From a checkpoint of a small encoder-decoder audio transcriber: log mel input, 15625 training examples.
Rows from block 4 of the text decoder, named by matrix and row number. Rows with one number belong to one attention dimension. Each number is 128 + 32 x the weight over its row's rms, rounded and kept within 0 to 255. All counts start at 0. Numbers have three digits each. After the name is the row's rms in percent of the matrix's.
# v: cross-attention value (decoder.blocks.4.cross_attn.v.weight, 256x128), inputs 64-127
# proj: cross-attention output (decoder.blocks.4.cross_attn.proj.weight, 256x256, transposed), outputs 86-171
v.113 109:137097139180124132143204089136122180095138159111139079057116164063111155134169143118125164155114123182082089143150147173109097118124156083110110153128184084136192126063130157150135095184135130
v.114 097:156100150180044177141139128170144099180102163164170125096181083125125119147113132135109153146164130148075153176133080143153124079104185087161099132122067111147098125067143124149104120075135092
v.115 100:109196114160141130144122089106126116120170168103125124118117183091135096087146117100135145176176113093130077116101162069117110136157158087117117155172071128152192166137173171129098101158119166
v.116 102:138129128184149144126102127126103112139133137055129065106122137095125140161115091176128106087188127187149126085119125184132098175145101135192140112171122147140137128132065097113105096131121158
v.117 094:108144138180155102149136131131128093099152104126154055153133137189164147140054125201172100100128141141061136145138160146126113108127140162076124084089130118107161082083152133151095104106140161
v.118 108:133120086115144130121141133199073125156104193133151088091137092158116137096109178083154125123191101099095159116098094108122168147118134163120118088121086126112072118142110069081126135186137155
v.119 103:113100160126128117087110123145123135173151172108142035090103182131188103099129151105105117150116099130165141110118161124071157132199104124177083161152087050176082152109107113114137160122117132
v.120 107:107048080123124134166168108104120078175092094181134091111087122134143184117191096090152122154105109143134139107168137092159129095070133164072092148134167091152143093121088128094117091061137125
v.121 097:114183140128108124128128112165156200105125108114174062065139165179159126103101114146046121128108149117151111153129126129162090176174107144119092116134135112076146054158092134099154191145133118
v.122 092:035133157137135177123131116169132179123103164148108129200119093171055170121130073137077122194198115090148114095132097119117084129138098148130140107158153174176106093132127133141135099177175083
v.123 101:134107165134149153109163160161156135153115120106125130141119163107081074168141095192160075113112131144174117072124104155135149148141138173093142173122125102137138105102176059115134137087160119
v.124 100:161163186119125112089144101105201118104070139103101123179128132168101177088180091157114153134134109135134104162132073119122149098145166155091070157163137111071148057162144111063139139155106137
v.125 098:034109111126091188121116092151066158155121182103138094155178067151118151144102081139118127099138073133149120091098097122096184150120169101144165141097143122094129176127075146134177139086119154
v.126 096:122093138136146098091082129096120118147096138114190125138157126105149130124121131141113158157108101160109135201122149118138130112090144064112170127181117158079159125142158112176102184140128140
v.127 100:109120169141149153167183138105150129071107149207104177082139082117119117146157163143144157160143120075107116090176131142071130183139135111104180174165161115122132164088146178101192136116123155
v.128 087:106100067093112097076125088105138183140191140152148146074194072111088079159052169131118110135155102086173096105125137116123115156119121162098140121135120146037108122121095145074114135101184152
v.129 100:151114141114098118170197104056116154070113087117097113152109124158122174052093091131065109126095100066186109147100115105128167104181119103162153194121132151132125080147159147142134136159121114
v.130 095:131117082094175115148134081147105160094144149155156085100099151106187083089165155095097129119136123150120182137133110121092122153097102086105089124131083139171078102117113063083175084167108114
v.131 093:156118149147152033156157104142119138135137168125145111184150136203158150109115153129133113135149158041091129098160171115084146179111045104125158111129153126159183115160189148184098132079128084
v.132 101:152136129101115133158122140102136106174076177138124097137101124149099098171113165098121119127105102089189096111132158118081112078122126121088175178124214174132121085119122128117096075135079217
v.133 104:122124107158120162102178160208066141144088124125158138146150035145144133109169157141185101122146128152143095105139148072097141182089106133162120123122159114103112089146078161139150154114135178
v.134 091:145131077150128139180104129115212126138171091178135038071113100121092176146152115108189141119114095085111152171131157118104129107107083175112089125080177167120129186158061178106151110080125185
v.135 094:100167101095137121105129097205187099058132130080088105178162146115142162130164109131118133156164125130144167117177166144175121184154124126179083139095126118127116131137142130114104087131117132
v.136 100:125110127161133137182114137073139098159148131166134161118158147172126099198105199105132090140071168103109127156144137135138127172084179138066164156162164119098134157112100114163044120128110121
v.137 103:170151100152135145157143111197092177148099106145169143083132147113116148092099159171146081212135159144168140056107093187162122107144144106140106117041141152176179124143162113200092196146126110
v.138 091:156126143144090101126130102113094122140110160082068134133216135070141131190092120112137135155085112124107113142114166126100103081099153117110170131141116140100132174144136176158131113102150053
v.139 091:112114097129114134143093084072150019134145158136119125147186088135144122114163102160130125106124071191138098131161076175145124127105146089081146123145117074111107092053213145143141135108137057
v.140 097:117117135147115140216128137122107090108112093114074115167148145140119166144151145196145158132122130078128095105142089151095158153106037083141127111100077111127095082181171141174151153178111083
v.141 089:116130123142167102132090155168106158166091107121100177123119108114154167174134170109097074140146135154157068131106112127102085091109217151136103130140135171126132126168142092118143093129168087
v.142 094:117106135150154154116117103075115142147157122164084122104179104192125113137146098143175111103145068172204130093106156137155085111134119140142128108093108133068115147120134151150121089095136155
v.143 102:118170167134170134132170091104145117102168107129171130142145128095179135155138139100116104142142155041158083110123095130131048142081142170145128164119115148094105107137151129109123154151131121
v.144 082:109081134135152145141113162058095079134164144115145110143178171193169141139127149109093121134158126093154105128194155128161173105167107128077148134092164109136146181116147093147159140142097116
v.145 096:123087168149161094133118147090181132115110154154100157125129132164144113113152135147177150114177179166158137091100148109159140152121120183098166205158153075111145115110087071119163196149175150
v.146 091:109151145154133150016054134119115097077148142105080128103101146161122136186081103164131129100114142157066110113148145161112112150137132153156128135108133172078109157139115116087150159064100160
v.147 091:168122129133156132102143142103138131095150168122148160169086118122114158152067108174187119096184128180195143078156144127166113162117143142154198090120128157111104158160093151180168123140111129
v.148 095:128157144126130172077077099098141141155140141117136094167116172146122130147134146136148172176146107121138041125074174092156127146066105109179100138123053117117131122057119150129141078163087190
v.149 090:158140117092139121119128087147105125127078097192147096200157175137115117138066151156133136140141049157157076113104125107099164132143096118137074144147092197126124092120089137149129148096094137
v.150 110:146054120156086138174084106125131135159147113115101104118103121105104120079128198163168130169127081091124097110134129107164117086115157128139206150143141144070107158147178157121099087123105121
v.151 095:134068130151135155050124167169160140167100105149116146088128158074131159154109162090123131155059147146111105109151107147109113175083149161176145143094096127117151091081111090113107144138103161
v.152 100:096119147140083163139140112136190163205081129110095141098144142082122043140172124143156143141132128091138132080122107086129116163125146206167120071138154154110140102138166131166143145142132106
v.153 103:184152100089106117073113159101174088115117122114152156155127147149099111120092102147178152136208076094129107103133207131122043152083101165123153177100127145140117160144117164178131110154142140
v.154 098:191101097159171195154110173138114174150134152087179153105119138090132100121137130149130105110115081191144127148156115123157214115155098124117118178070099119118160183124169088114135170204119113
v.155 091:123189009091150139077124122093148178155097142094162130120117076207099153123098112134187069114131100128127189146109127144102133058131143129164158111100134094122164182134124154163157081113125115
v.156 105:152069131063105096153115131095113096132109137153127119155141135137156118109129178073112125150075106107144117155101128054152147141094112207145133147142157149112070158175130128136135174134139171
v.157 091:145092115077156221058156069130123182115169120078177155150148150131137125121084163106120116124121129104135109152142103166096115101108138107121176100141131164101131126066192172126145103160107086
v.158 107:140176124137129129123106150114128134088123132121093165119095107114105153156157130099183150124098138146073048131156125121120037094137114149168144121127136166089115154074187141179138178194002160
v.159 096:097098135124040125145157097146129038135102145109153210138173148082162119107113179141084144137144062092062074142136169097158062161060119144063105143151077120124114097073131117140138079144154105
v.160 107:187088145104154115124040161092160095137074068163085083123112046188092101114155139099119113121169165166108133072161092158143118102129140096128048192133119131137119142125137151196159101099145139
v.161 097:087155136127132169128156172081160085142098118173090161112148168150099131194076133176163126118123163131170153142077127075123159105114097149176071084091111092124134149132144130109119215083085168
v.162 089:202173177167132138106115164163163124106088149121143127117157178125176150153144145137111191157157094104105148190104151119201097080111128108065121135108148148111117128109120076125086076106124108
v.163 094:103150138096114170104069116131127126106164117142089093101142157123149078101102161097096123160098151108118095073149092137122161139092052127133126088149082115077077149132081110076116120107154105
v.164 098:108163117146148063102091135070163131135128175182085152121132147059161182127095090060098092112134135112116128162157168131123118059097133138115091111182076133095143132116108174168135112185183167
v.165 087:074113157187155083105104103193084124078181162133121064108195150122149157133089107139125088100131107121149127155125137121102142135169094123161194112095111095080137135152077128140163139076098103
v.166 097:131114112094101097100091056126149075162148118119186117124123097119110110112127142210108097125144095167186151176112136119134117073030113146123146146162087144120167112141175154090145093101136098
v.167 097:123121122109121138114188195119127148173107143125119095186128167153109094103091207123123176104188137160096120124125101119150142148128119157070127106147102138174098093137105202090120089147195112
v.168 100:174152119092201171155160158210157157162107089131079096126150127065151127232145110120109151175174103165126107165179091126117158109130102148094143108184155134102081140084087121148165141174120140
v.169 087:143159095127147123107174144076149102167043127057139146137075094150163110139129164156157172109139141114101118195150171036114121144125104154158106089135220165154131136129154121103094143181100094
v.170 095:101093121138111174188105171186102106139168145135140141094133175149138115083103164100146187132148141118155131105170111098141132153129106168097116212137135166058131043116140096109110107105164103
v.171 096:112106182117155136117120134045144135099127134124134143106186175152112158192106108098136113097104107051090158131097129122182168121150104098185110168113154154102122133090044172175098128138146144
v.172 099:154150163167168096167075159135117189200115156112120175193130077171173132111111098120103146122146163092141083135139153132136133158088117099124135165107110141188099115135151127077160104117135134
v.173 113:112123157083125103099098119141083209113108157097080192188160125084112164115134116155091141133131109089106108174154113169143102141183092155123128097142156134145062111120143068128145168154137147
v.174 089:104109129114130165210062141137124113113147206142113098096122136138133202144115072136142100136071123102107167142167196167131094092122135138127130055109149141176113144126112128131145138079105135
v.175 099:087141106130162180109167108086141124089115084094097149123167174146129114185091110058088136113123162077075116087137115115131097135141139072106124106136101139130072129117070149123105087134127156
v.176 086:131123145145133105092127127180128108124138092140138023058177090086087119069103070157158133170136076128128133159131110097101087120108107183080149162131114148089134117156168153104099101106087150
v.177 080:172134136164124129146188148148151048181129113108139119154118061130165152162158058158073183105137069093101154128123152158171085100114166115207128144092142138171145128083113103164109168132157081
v.178 092:116107158057080108154129181092162182090106180151084137049075126178154102161136125115099166117114121077121152182108157143154102144118159108152138076192123160139156103144119198093107164164117128
v.179 095:069153164153110097127097159153043106151125128099131142166147126157135156162176146138165127152139151147104120166133137199135067152136056089157091137173146163160090098135139113111146143075106093
v.180 100:194137118101127119103159145087141111176178194123113145055153077106139109136159171163055147125125169146131144128125155091118166076128089101102150124147134101170102137083130135135116178142169149
v.181 098:105140120153104139106116129181156141176167125160143139094142147115069106179087133167096134088116143124132118138166175172145138093130174157182073182103136149131080149172154163107131165073114167
v.182 093:167116129130139148117186140106106139156168140075148120110138133078160114125120129102097099175132167122107142099087143145156126192102204174116114144086131128145128102134114130126156085125196119
v.183 082:135139149140126128154121207156140140134113180149121111134104159149120126156127134120136154032110118154182162119182187086168181133083164136142122084104131112122094141111062134136152120154159117
v.184 093:146119158106165097083086126073142183115070085149151111123160148136095126131138128091135090120121191093168099131108102134121132175088105105139123183052173191193089072131110123118133161100094119
v.185 096:058125135110169107105084144110112097120133101124110096155128157127191089144182167167113144171080102203144103117122159123110113160080104139114161170093093102107151113118092195099105106082121136
v.186 098:114150106095121125049160128131183138110148118157132109193165167146078183136129083134136079094206114122098132107153118085176090100149084100099107142156153163112067099111116065072133114134144181
v.187 093:126154092111172120185148178158108103122111164133156082118084120182070099186138169184117096137165112112122110137107091183124091099133144112116099151130146092121181097124106081115074108094161141
v.188 096:154121106176109136142164209065136126192106148122135090161139126111102122178106090119171182146155130098184100136143142137167152091105097143149083132156099125147100140165104068139103112147098164
v.189 098:134111143173153138165144094121116086179154137083173111098130084131128108131155081135142139138090132175115103104172122167131142145108068147102096098109118092142123139126146086096044189162088109
v.190 085:185188127082128138158120111131149097105075105108164138120063111102148131089135189151146084143109109090107169137116141183130176151074118106190100150099138116128130125122136138204177166136128084
v.191 085:170139116070162123171164165165131131122119023128146123109139130087128102099104121202183186091138161160126172105133095162117162121159139139116139150160045111133161121117163136106077161197114114
v.192 100:148157071155191091142098127079148103109151136111120174113113111101102113100133136131114190135109117139120166071096153103124122113074094142132175059136120164136065157164146137155231082102105101
v.193 099:077131162131173139150105128081134157113075065153128113056131151126094107149140123124137127156117135083163132141181130086169238156129168096126127098145104154129109128130180129112148115084135182
v.194 099:154103118142168089084155157125182074214025106161129139123147113110114101139128121086066138124175159107127167060202088069081155120145177078104172089140140127091167125165114136113178109109131078
v.195 096:078128101146154047105169165101093174096142100172068115098161116087149130148160150162104114170115109174148107136189063140141098124161087141146093086073147116098171105187125093106181104124112140
v.196 111:142123158172123110137047092137098107134174156122107081158100125136140163112106111182167121136160126144056041143145171119134102134107130163142154161061127114138150147119130140131139055152130135
v.197 097:141162167206073135144150114143179109148082107142114131123086114208147132111175128107084115134108070111105093103161050082155107170162088079117136115160072110155118092098124113162128127101144137
proj.113 103:133164068146172159156115149183137143111170131135123164148165145109119156135223162164147150138126085134129135148133075127129115130172132070153178135100127133130144140113116141135118146081155110188112169110188042071093154140111081107167119127143113204124113105
proj.114 099:188104124118127150142151087131107150224082138108158105097149049094096133161115131141093128103213158172145169098144151117124101131104154146142099150142194122190079161167086131087119144127099160088102107085086155140143155135095138156155108122103117203098124091
proj.115 098:122130148165100171137160098134113150167164087143115105135105128134154104116117185165096155171097149199118193115110184091116092082101091155110208144041205122139101160140156074134156131125067113150184069127107142143088093098140171130121197079171155145142177042
proj.116 101:181111145108146159085088162149082123111144091130091056149075131141123083130149183148086098073083112098088169143184140114098143121083104187198165108091116105160106080164136121157083121070065118135069151155102142152146136150149104108073160127134113172094174176
proj.117 099:133170110163170171168117140105091130145193082112129131111161144130089168150099120114139124122176171106100130133130105188139076167119142187113117161157189155139175140158118136205155049137107120054180131142191174187123202177140138054156161145169150114157159155
proj.118 102:115113132145158094159100059110107176159157115148138107094094125157170124146153169180103104175076125157131122167124116126130134119135099152149048144102100124103145120154190154185088121173092124145147130073156148129113093146131140125175114130151055080180128123
proj.119 104:074130097067072127141134140137137119145175105105117177143056135118128102169134145121142127150113135177115152142109157152152131147102144109140109148134132117113137160112138107137170117151170110114087068190223167087101160030123152135113118174123125160112113126
proj.120 100:096157064100152123084094124146101145137176146121134203136133070134162090114119102150141150078138118118068151164121141093078171130150096082089125134131121103103158125145076105161177109097154175070115105146142117074072086182119121119138130138141205138091143156
proj.121 095:160134123063110126179109103125167080115133187124111088173109104132150177126127091082137110094123074097140113095095149099073100137155128121134122107181082119110126118056111149179140121127132155155155077158134152225161144108100105170081136134107095154092139157
proj.122 098:096140140091107194122122143169110086134081127099123138076109153109122168151192145158178142163132126192119146160167119129116202131159117142145116107111094109132163121162181081180102075146125122177159181094124069142062138121144155092102097154077137141056116125
proj.123 094:183114184104151070199117104088123159125121083159111081104169173104119120137120095072117121160118151092189155166138152084139146096153148081071103078112121097102102091093113117203108120190182154051082123117087066162088128123175166117138070137143132139090109118
proj.124 108:152114117104168122160134155123105079142128124146112157131150165136152120149213103099120126174104102156165160104152184164123075153150119115148159137161131099137141126091099180150111123122135133101206104111120173106114160136173206113132102172148124096136124145
proj.125 095:132134180111122088130100196167159140082145146190077160143146144164166195164125112079175130165142174190117152154156114173106114125109074125126138164186130089120126111147129106131106153123060143094068150131131153139159129128105135132120113125127125148126128086
proj.126 099:111129182160119147152129115110148102094124151120216119168093119119095128125105139185151117128145078088169113105169145113138105164108133099109154142194138097132116113050098171196112109083086177103138136147190135099160192080156106123125175128144167116146128163
proj.127 099:166114178155179154152115131139108083145051146094090141121096070101166110136097161148088146140133111107142114136097142123078166180166120101151127122064124121140120139125118105134148194131112111168125164155157141150066118152121134041107111152156175135133140109
proj.128 100:081134060122094170113111120151145164097077123201111101091085069171139144125112146155124156105104172141139152085151062140094099117128123198087098132109176104101138133108129058140147145152131163155122146101133081058127147117123119114101074146052114082141120143
proj.129 105:121120148124154083155115111121142119119167120098126152077156126193059125129163089054150102167146135187194119113102095138133189098111100109186148096124071088120121107176134158131153181123187115127110144114126141125066181117106082151187151183082073157083120153
proj.130 104:118141155144116118176116141120087064166139114228133046121116130137143142048141127122180150095136167115076139104114085119119101164094103141130131115200122151067115091094133088148164135098112158099138048139163116088118151155116151103107144108093102138117146125
proj.131 104:114120141139100144124134157132102151112078183126098150095150140116119141048098097067159142124081155151080128107139067123153109078121134168174148128130122093094141143177104161129138150129192127125133099162140118144138078121094114123116123152179176174082106095
proj.132 105:120156171096116166114179138138124127107094111178120082129099147096105193129147137190105136126135121183105105140182086206109085110109099157169103104099127161137105125117179182113176136129139087105062092100089120137175116141152161217107130142128150151106110169
proj.133 105:168114126180119150128175113144101162119119123094130169197184113104111157122094076118074122095173164147119079081102106169155079145116175142139153152103107096127120111160163121104118146124096135124149180113120099144164162110123135106119164132149170089110126072
proj.134 097:125132106092225143144087140131136165103092133129124103144145111144092067168095133121175122116126119127095209167092138129147118106135143110134160163109124132178130081128115097170125177176107157146159149165223146164106129111120103102148143127095180162182199082
proj.135 104:118142116152169138139095095128116098102131141070129187107105127119134112146130074054165139081110117151124201177085052093130065081096120124087146155122158107119088172080119092154128105142116082139143098118146133115161161160125099159104164147142077137164166123
proj.136 106:133116133053116115146177137161177128081142127152063158162156117123102183132151098150068168147144144103141114126133140153154133135158142138170140160122141139130099147098089107094156107126124022122108126179113151118097119141136116098126134111123103185141076110
proj.137 096:095083147131116064075157133083123123075162139109196132117089199106142108120071146116120094070126185055107136138150171133085174106134123161107166111128124152154124145159159141041056137122114058137139131149122089122111139146083122185114081123121108095114054219
proj.138 094:168060166156131133096091121145167081150145160161159160144109150155114170126090149137119166117116060169102129151116083101100137109126146098157000143129149090125128146194173145119154088132116141181114137158085141179126162100158128136156181133140043083171098101
proj.139 103:174112140106140121068125087171110096102123148133180105078079108143144159100197071130131075116204124125121106072161112075098115073158110128105113150075127104118146063111153091082105139154092115094112109163131109080104133193162133093107151097149085131101134098
proj.140 097:150179184093148133068171196130110092113183121103137143143115104155121167096106170157081142105098156127191141113130108126105137132065195103134160138162127157146144151112055118100141117122129138114119107115192101123157148135133171123222137142129142143083133213
proj.141 095:124170113122142131036144067125075072124141105100121121156122137131148221127100176136082137120130148090080138138153130132043144141127117110112127128155125173094116112132119128181150151086113157091153163137133084161122178122144148159160141133097152094125119179
proj.142 103:099126116120113142098138158140212166102151086130089154144109162158123126098172131138107157147142100126116133089154053117084089149110131080059096095101171134130175155087112089116152095089132149141048082175151122147138075131081103132084134157168153132126209181
proj.143 098:141113132139123142094132167169144132133195130094150119126174145176144117095140132129098124117099181153104075146139099141104144115124095127109170111088136140115105158143128096133132160115200169145103105092173107149180156107145137175169137118100104115107120103
proj.144 094:131106199129132064106119146097112153116176125158147136153099172118059150166127184095139142204156086124139161138177100169150129136113128114154108183132094091092195158105115175188152104107139053120154142123078139078102099175138113120151114128113114148135129138
proj.145 098:116163126104115093109170158166185082109173089120173124077124092162075067121118098124176179121154148103141108107104134082092159143158133193092139172111159130118134114150177089139109085196164092141107158098121219147138134159119166042106120149082177143148144142
proj.146 101:161092206116158187128078133145162142123094134125095179136139183112142082189108162155110111090160160108166144104161116070118083121104153138115171165128108089110121149136090135067104143103127103167148085106140145074155131095142166124200149111097120073154202134
proj.147 102:188130154146185172125148168147074147146103209167129096111107160089202091136121191135104104146161186165148189098138107094142132103101119101191166181137116134097109142149100134139173112190105118129140079055106151084155102131138079154116059105138101125125141108
proj.148 105:073150094152160130124124138097096091138153159156088119113161167048051155117136120160132123129150083096131128193100167086152166065108123138132114121111116119081122181104074132129132131141122142098155090115063161091170175069115154176115158144116124168150173081
proj.149 100:157171138111091094088089140179129141081102133158126082084119131057114086126137105096112102155140158146115152162135126124134109081167194087183187110137136088133114177157157144114196102093095135149103159147130105134182143114166144080121101120148126104087154192
proj.150 105:107116169080210136128140121135104128083134091093121100116117147154134173138157142150100171126167128140189186079125157163101146117092129199090076190139181077071085133163120107162101109102117083115093172109131114093154117112169208141143098108151134167155158115
proj.151 103:126117124124101206134127112089095118180162192131112103092135148099140165101153102112095106085096164127144175190150107144113108089128120135150132149139129149137149176191181172139126179130102137061188109097128108092171091167105153143091140134064178180168075092
proj.152 107:065161105149149155145151157166124116113153156051156109130086097123137129191163153138087101165194163101146166145115212148136096159106146090157151147112133129094159108148104085158131169149134090121129104128138078109051195132089141103049186099157128189093137142
proj.153 106:134079114133157092144118178138149121100156148093166108068121123132144149152175161203126136089142161054115078150145134051129121113132136159119197178121093068144089149180143166152124118148189164074123154029130064164192134122099099137119116136114143103150137094
proj.154 109:126156119126142163128138150088084165178138103077121129088134122134152143118112130105079104105182166116169147185071129087109131129102125122091083165090142137146102092206170115089075096133145124099161093099060123137056135067102046098132160127142146163150139102
proj.155 098:126128164167110145113114088123135116143086114162130130132091137170103074136103157143147177198107064097125117109183106097121148103087148098097114122103138153136124149133145102149160102123111091068125111126151087069125170122094129152140100075120097176147176115
proj.156 106:123100068185143116092180105141173097135157122141080100200119126115088126114112123169173065092151089125175101142169103162145101140100136146142109137096135188170108118139105154129108132084173078093124076081096080143145162111124163046088110110154133126172185158
proj.157 098:095137171115116111159112156140158149117123127115176157104105084106150103103134116109091140167105095129163118086145104139145148114088174129061089168117100082142154119130055072068110137117122129084091036167153117058187130157092159178108186087118086165111113111
proj.158 110:134069135085177103185077194187192105134160105143143167145181132122156113106129132109147105079104086116083109110148120125117125100149114125117143138135148122104103181074068116097117194118126146117164143161101142208116090103137092094089100119166146119127155144
proj.159 101:114132154142157148165154132128075101152151134158133027104118124136168164164128091138101219119144113118141114116148131082166093139096111136127095153193091119139130119158116134192186115158159081126125145149148063182134141113113093106098151096119153108175060125
proj.160 105:104137143144190125107121158129191085102138114119124126095136159147135123161091153099168123126115119115128159107128134152151122109186122112210120106192167157124131104113111108102165157074057138116109116065138161143117118117139172094127113175089081116147143139
proj.161 099:050160087084133103112142146105096137142176145074138089118126101146177108138132196152131133131130134123106160103157133111160132115161141146121184167089150125161130123138091126165119198133158089057108090184117222100167138138130158099139125128149124156101141181
proj.162 099:111134147187133144095112114141097136116165139108166112077115093109124147133143096132122132139082099159097150086045071181115117132181122166171096110190146148133149106082136135132127110145127088124130132169139090100151133104140084120137098192095140097169130079
proj.163 097:195114059088094116156121132128148177156200160109165131126150088113147110165117177113171128146138209107121151111138138110159122119176115143105026055134187109150135136090115098060162129120096133102138199146118165136118168124111085163118175158162171105089110125
proj.164 102:180106100154202110098130110140095126147142116094133092132136123155177123096201102187146111107156116129121129058120113139122170140152103130133136134147170126098159127081125128138113072123138103107124142115140171120121092165108061143139165091172066149130129098
proj.165 101:109180093148126160061123164139148160132204135172113171129129145144119147125175123175116129087110110107141125168091169091104132177127146163109111103106132129109159109113101152164103088092165167102106150131098146167161100172148162106085113151107169194138114076
proj.166 098:134170132131098125109144085138107191130150148087096091097106107078039157062125104160136170182117132150132118148226158111193104117197139112152126112181097143118029129144133068140148145116155119162140174157139090152149133141143053142142100186109138114139131129
proj.167 104:123133111140172102159096120179148090184057158081107171092076143125127149168113164120162138073107169137122116184160161106146148076100141174127131201167110107130125134085139145127093181150118184181154135176122127136140106167175126095138206158098154066065167117
proj.168 098:184157153165132094136109171105172110069111204096193148149106043082151185122090136115127085124166160130123123165114100188139132130134176164154097170114173096121122154153095144118193095185081117080127154102161112152149187124168148129148138130165113016151129132
proj.169 098:078152216096137048166104159105157130102088126154091098144094058135142076128136077128107131121125136144151139106075103128150124101130139141166114117114114159127166168136156132124114110121088185123151091202130096141112146100115135114099112137163126135084111076
proj.170 096:132136114147098115180130107136139116141162150103116180112161123100126099141113101110184110132184085128094112224141118146138167133134119091118108161127156181121138095097111093100076204102172076155143109166092177132100086109165158189059069166134094125136168175
proj.171 098:149144117141180118161127157095118110190151127083116132094199095146119099122115132115174172129135105134143104081122215100162138132131118167128134114168119157155136170126175165145129129126131166073096134109069140226107087098137188115123150124127135155194062144
proj.172 097:139096183161141091115069147148166052132116176204127161132129135145126105152138162167222143160124133130126091123135123129104174100115106133093124076174172150101149132136145141080104149119101143127137139102155100110127163128110121135089099131133086129075183149
proj.173 104:113096138157155180147158171150123102102115126139135197141116115104123127146116163108170132105141106050175190112082163146103136116137105150109182086114093125086195081101136142166150075145092137214119166171145113195160164145116083138107120100092079169121160085
proj.174 095:125086103141087164192101160110135122162126098100143062162109152095139080160179145074132073078112101149155130100157105069178096191127183157157210115132108097086209096081113117094153096119156149108168128106148155135127146141111093118069109087108115101168165166
proj.175 099:150109170086171115117079139138107228146134134103108093069113067115150162070143127147147136167128127089128139085122122128143120144090147154135119090141073118128171151136160151173066150159160112105098190144102157154095114138140201141151183071158168154129100069
proj.176 099:145136133175120121156136100131089109128156092129150123220145128108155121123110093123058136137120103110128138151152116151151081193101118129176095178145148138125110111121147105197108109154087134122127085213109123097142102096132160141161112119200185088140114045
proj.177 093:155096127187146206109141126123125109080165103132103193129092109108148144092190126123132059148107107136155116139122144126053145098145186098124119127112137180144183118136142145111132138126131118091156109139099089154083129131082135099102138124158105068109150116
proj.178 099:121156118135159130142099106140162071152119150203086147093118112091146102152107147184056155112196103137108085089146151113104154111116107147153089124123084081156148147107185089143107105119125179113179129089128128140118104134201121106146098142201144135138172164
proj.179 101:150135161155082086134145141192175144094155133100144153147084141161098144135156097082150139154153081163061140119167152156159095144126119117164114084097110114110140148047106140156118098167071147138139144112089085095105110137139096127123114123073159118111128128
proj.180 101:150107176165130072116121104121189103131144133130078147097120070111059153107078140098140144076053097182119180114128158100206116108154135092110131154162181144128118130119193167105139062084125094107156103151131222078154124146142141166179146116137143097128129069
proj.181 097:151149118137093138149141144132077101158125173104154128110145131120147139199100131109082122088181109112139130139094159156105128137130158109108153133108145121146041081158156155131096155194094109166086159188114115102105195108137124133102157081076074088131132159
proj.182 097:200142150165116163131150087166188131096142159161137163111115127119175154130176133089070121086095111175154114111113089116149133100190100054107107137179152136080143147130123124120170110146121159126156075067168060169125162100176124141139166149145169086089132110
proj.183 099:158112159133122108146159130146148123108106145096182079113143098141087124114122090143092128059102120127139120130178123146102126160143088104122179133136129105088192115100148143140132110120101132141091167089139145173147130123151051160147118090123096123142093146
proj.184 097:154181121127080094093131150102125065104142166148167164084166073146064045111173144121113135134159135121149120142148098171090111071110102136172136127131154121118097138071197149118147116150164105147106154158096123160136098140129147182155113100103097124076065105
proj.185 099:121094102149114128053186077150100137107117140107137166110135144151097144159139117111174144134182137125143145142116138160117113153175131075158153168143114115098138122101137083161122133113091145193092143109186177106035101114119095137151135188125180130070176098
proj.186 105:114087093090179157122134167086087054162151084107148073152135131109116128115133084131102108077145091092123184109129166137131084111135097107162149084084138205107113140150168116133085073133091110073094135183129130152123098133134130173162122127103094086067118127
proj.187 096:101124136098120129137119122080072121134128124171122137141142164080149149061137061119105117118138149109096044159134083096106145168135080096124123091096155183143096184116090129154234109088172147123178114124126075188134152135128130125117178097121136099076138152
proj.188 099:152142132089136123119109128167136115180143181184131049111064152162164129107070125089165101145123111122079159152118125113071159116129118149086123158150155085151143108091170098138126124097144139091104155098078117110090094145135140175148113211145062081087113075
proj.189 099:146140110108105124096102140125101145117172095116123117152157162103088060159120089109125058140111124114126153167094105090086129108168176053123078059110112114170150130197160141113165079121149143108153182108174148084171110184093119108166149189114148150110161164
proj.190 097:162112189080154109149140132095107055108128129097123182132131150130126165120157103165156168124112184176089085158110056079064123066061145124147123086149164171163146152067085107156139142092112171176133163121106150156091135053175123079157078174137153187154125182
proj.191 096:143155114139153139196158075152131157187153120136160073072171115103139130145158078093191072139137135096168120171122063101131096119092148061166081171115141163144115113093103114141106195109142156142118188107150159115138158103129110092121142142162139106049166160
proj.192 100:139123136143149177156079163122115136121147147134157088099071133112112141142123132110146111137092135110103085097143137107160068179190135124183128148189071144126090088087102101168152144073145163104164083072122066155096178109155143099187125076194136081165091141
proj.193 098:083114185133133114080156135106212151032143116126117112109068112139081069113146154151109106109113172174138161153111118123168125125111166117128160078099148135075069121057177144112134129123087143177134124141066072167155125092156118171160114175172092139144110145
proj.194 098:128109128111131162085132110135152114149129112093106131140077128097155109193117128172124111093114117143182085165120134117155119124161092163109107107078073182097126098111100101084125124147136140174094105152166117161147106133118184122147152199158108172136109099
proj.195 097:110157095136103163161115123154194122123142159091109093068170151133170145161175173183149116021161126108107156152096100143108152106161162143094108075079128107212107078162163126133064184108150146125153092162161189123141085100157139073080108137184059127128122134
proj.196 104:157165135140106080135107095120158130109114141140146128119170181157191112174136142147080163189108110111179100131088124132108094128170132085100065135098099051179149164152137102103131154192128120116157132135080120123113141103121118114167187106054081151099118105
proj.197 100:147089110141105130141127129077099092146107153153135185151142155131130172143113129159111091097126144085162095116143076101064170150158180154113110169133090143114106114124104164114155138098158124134104134074134139147147135096089118158166111121099146105137131124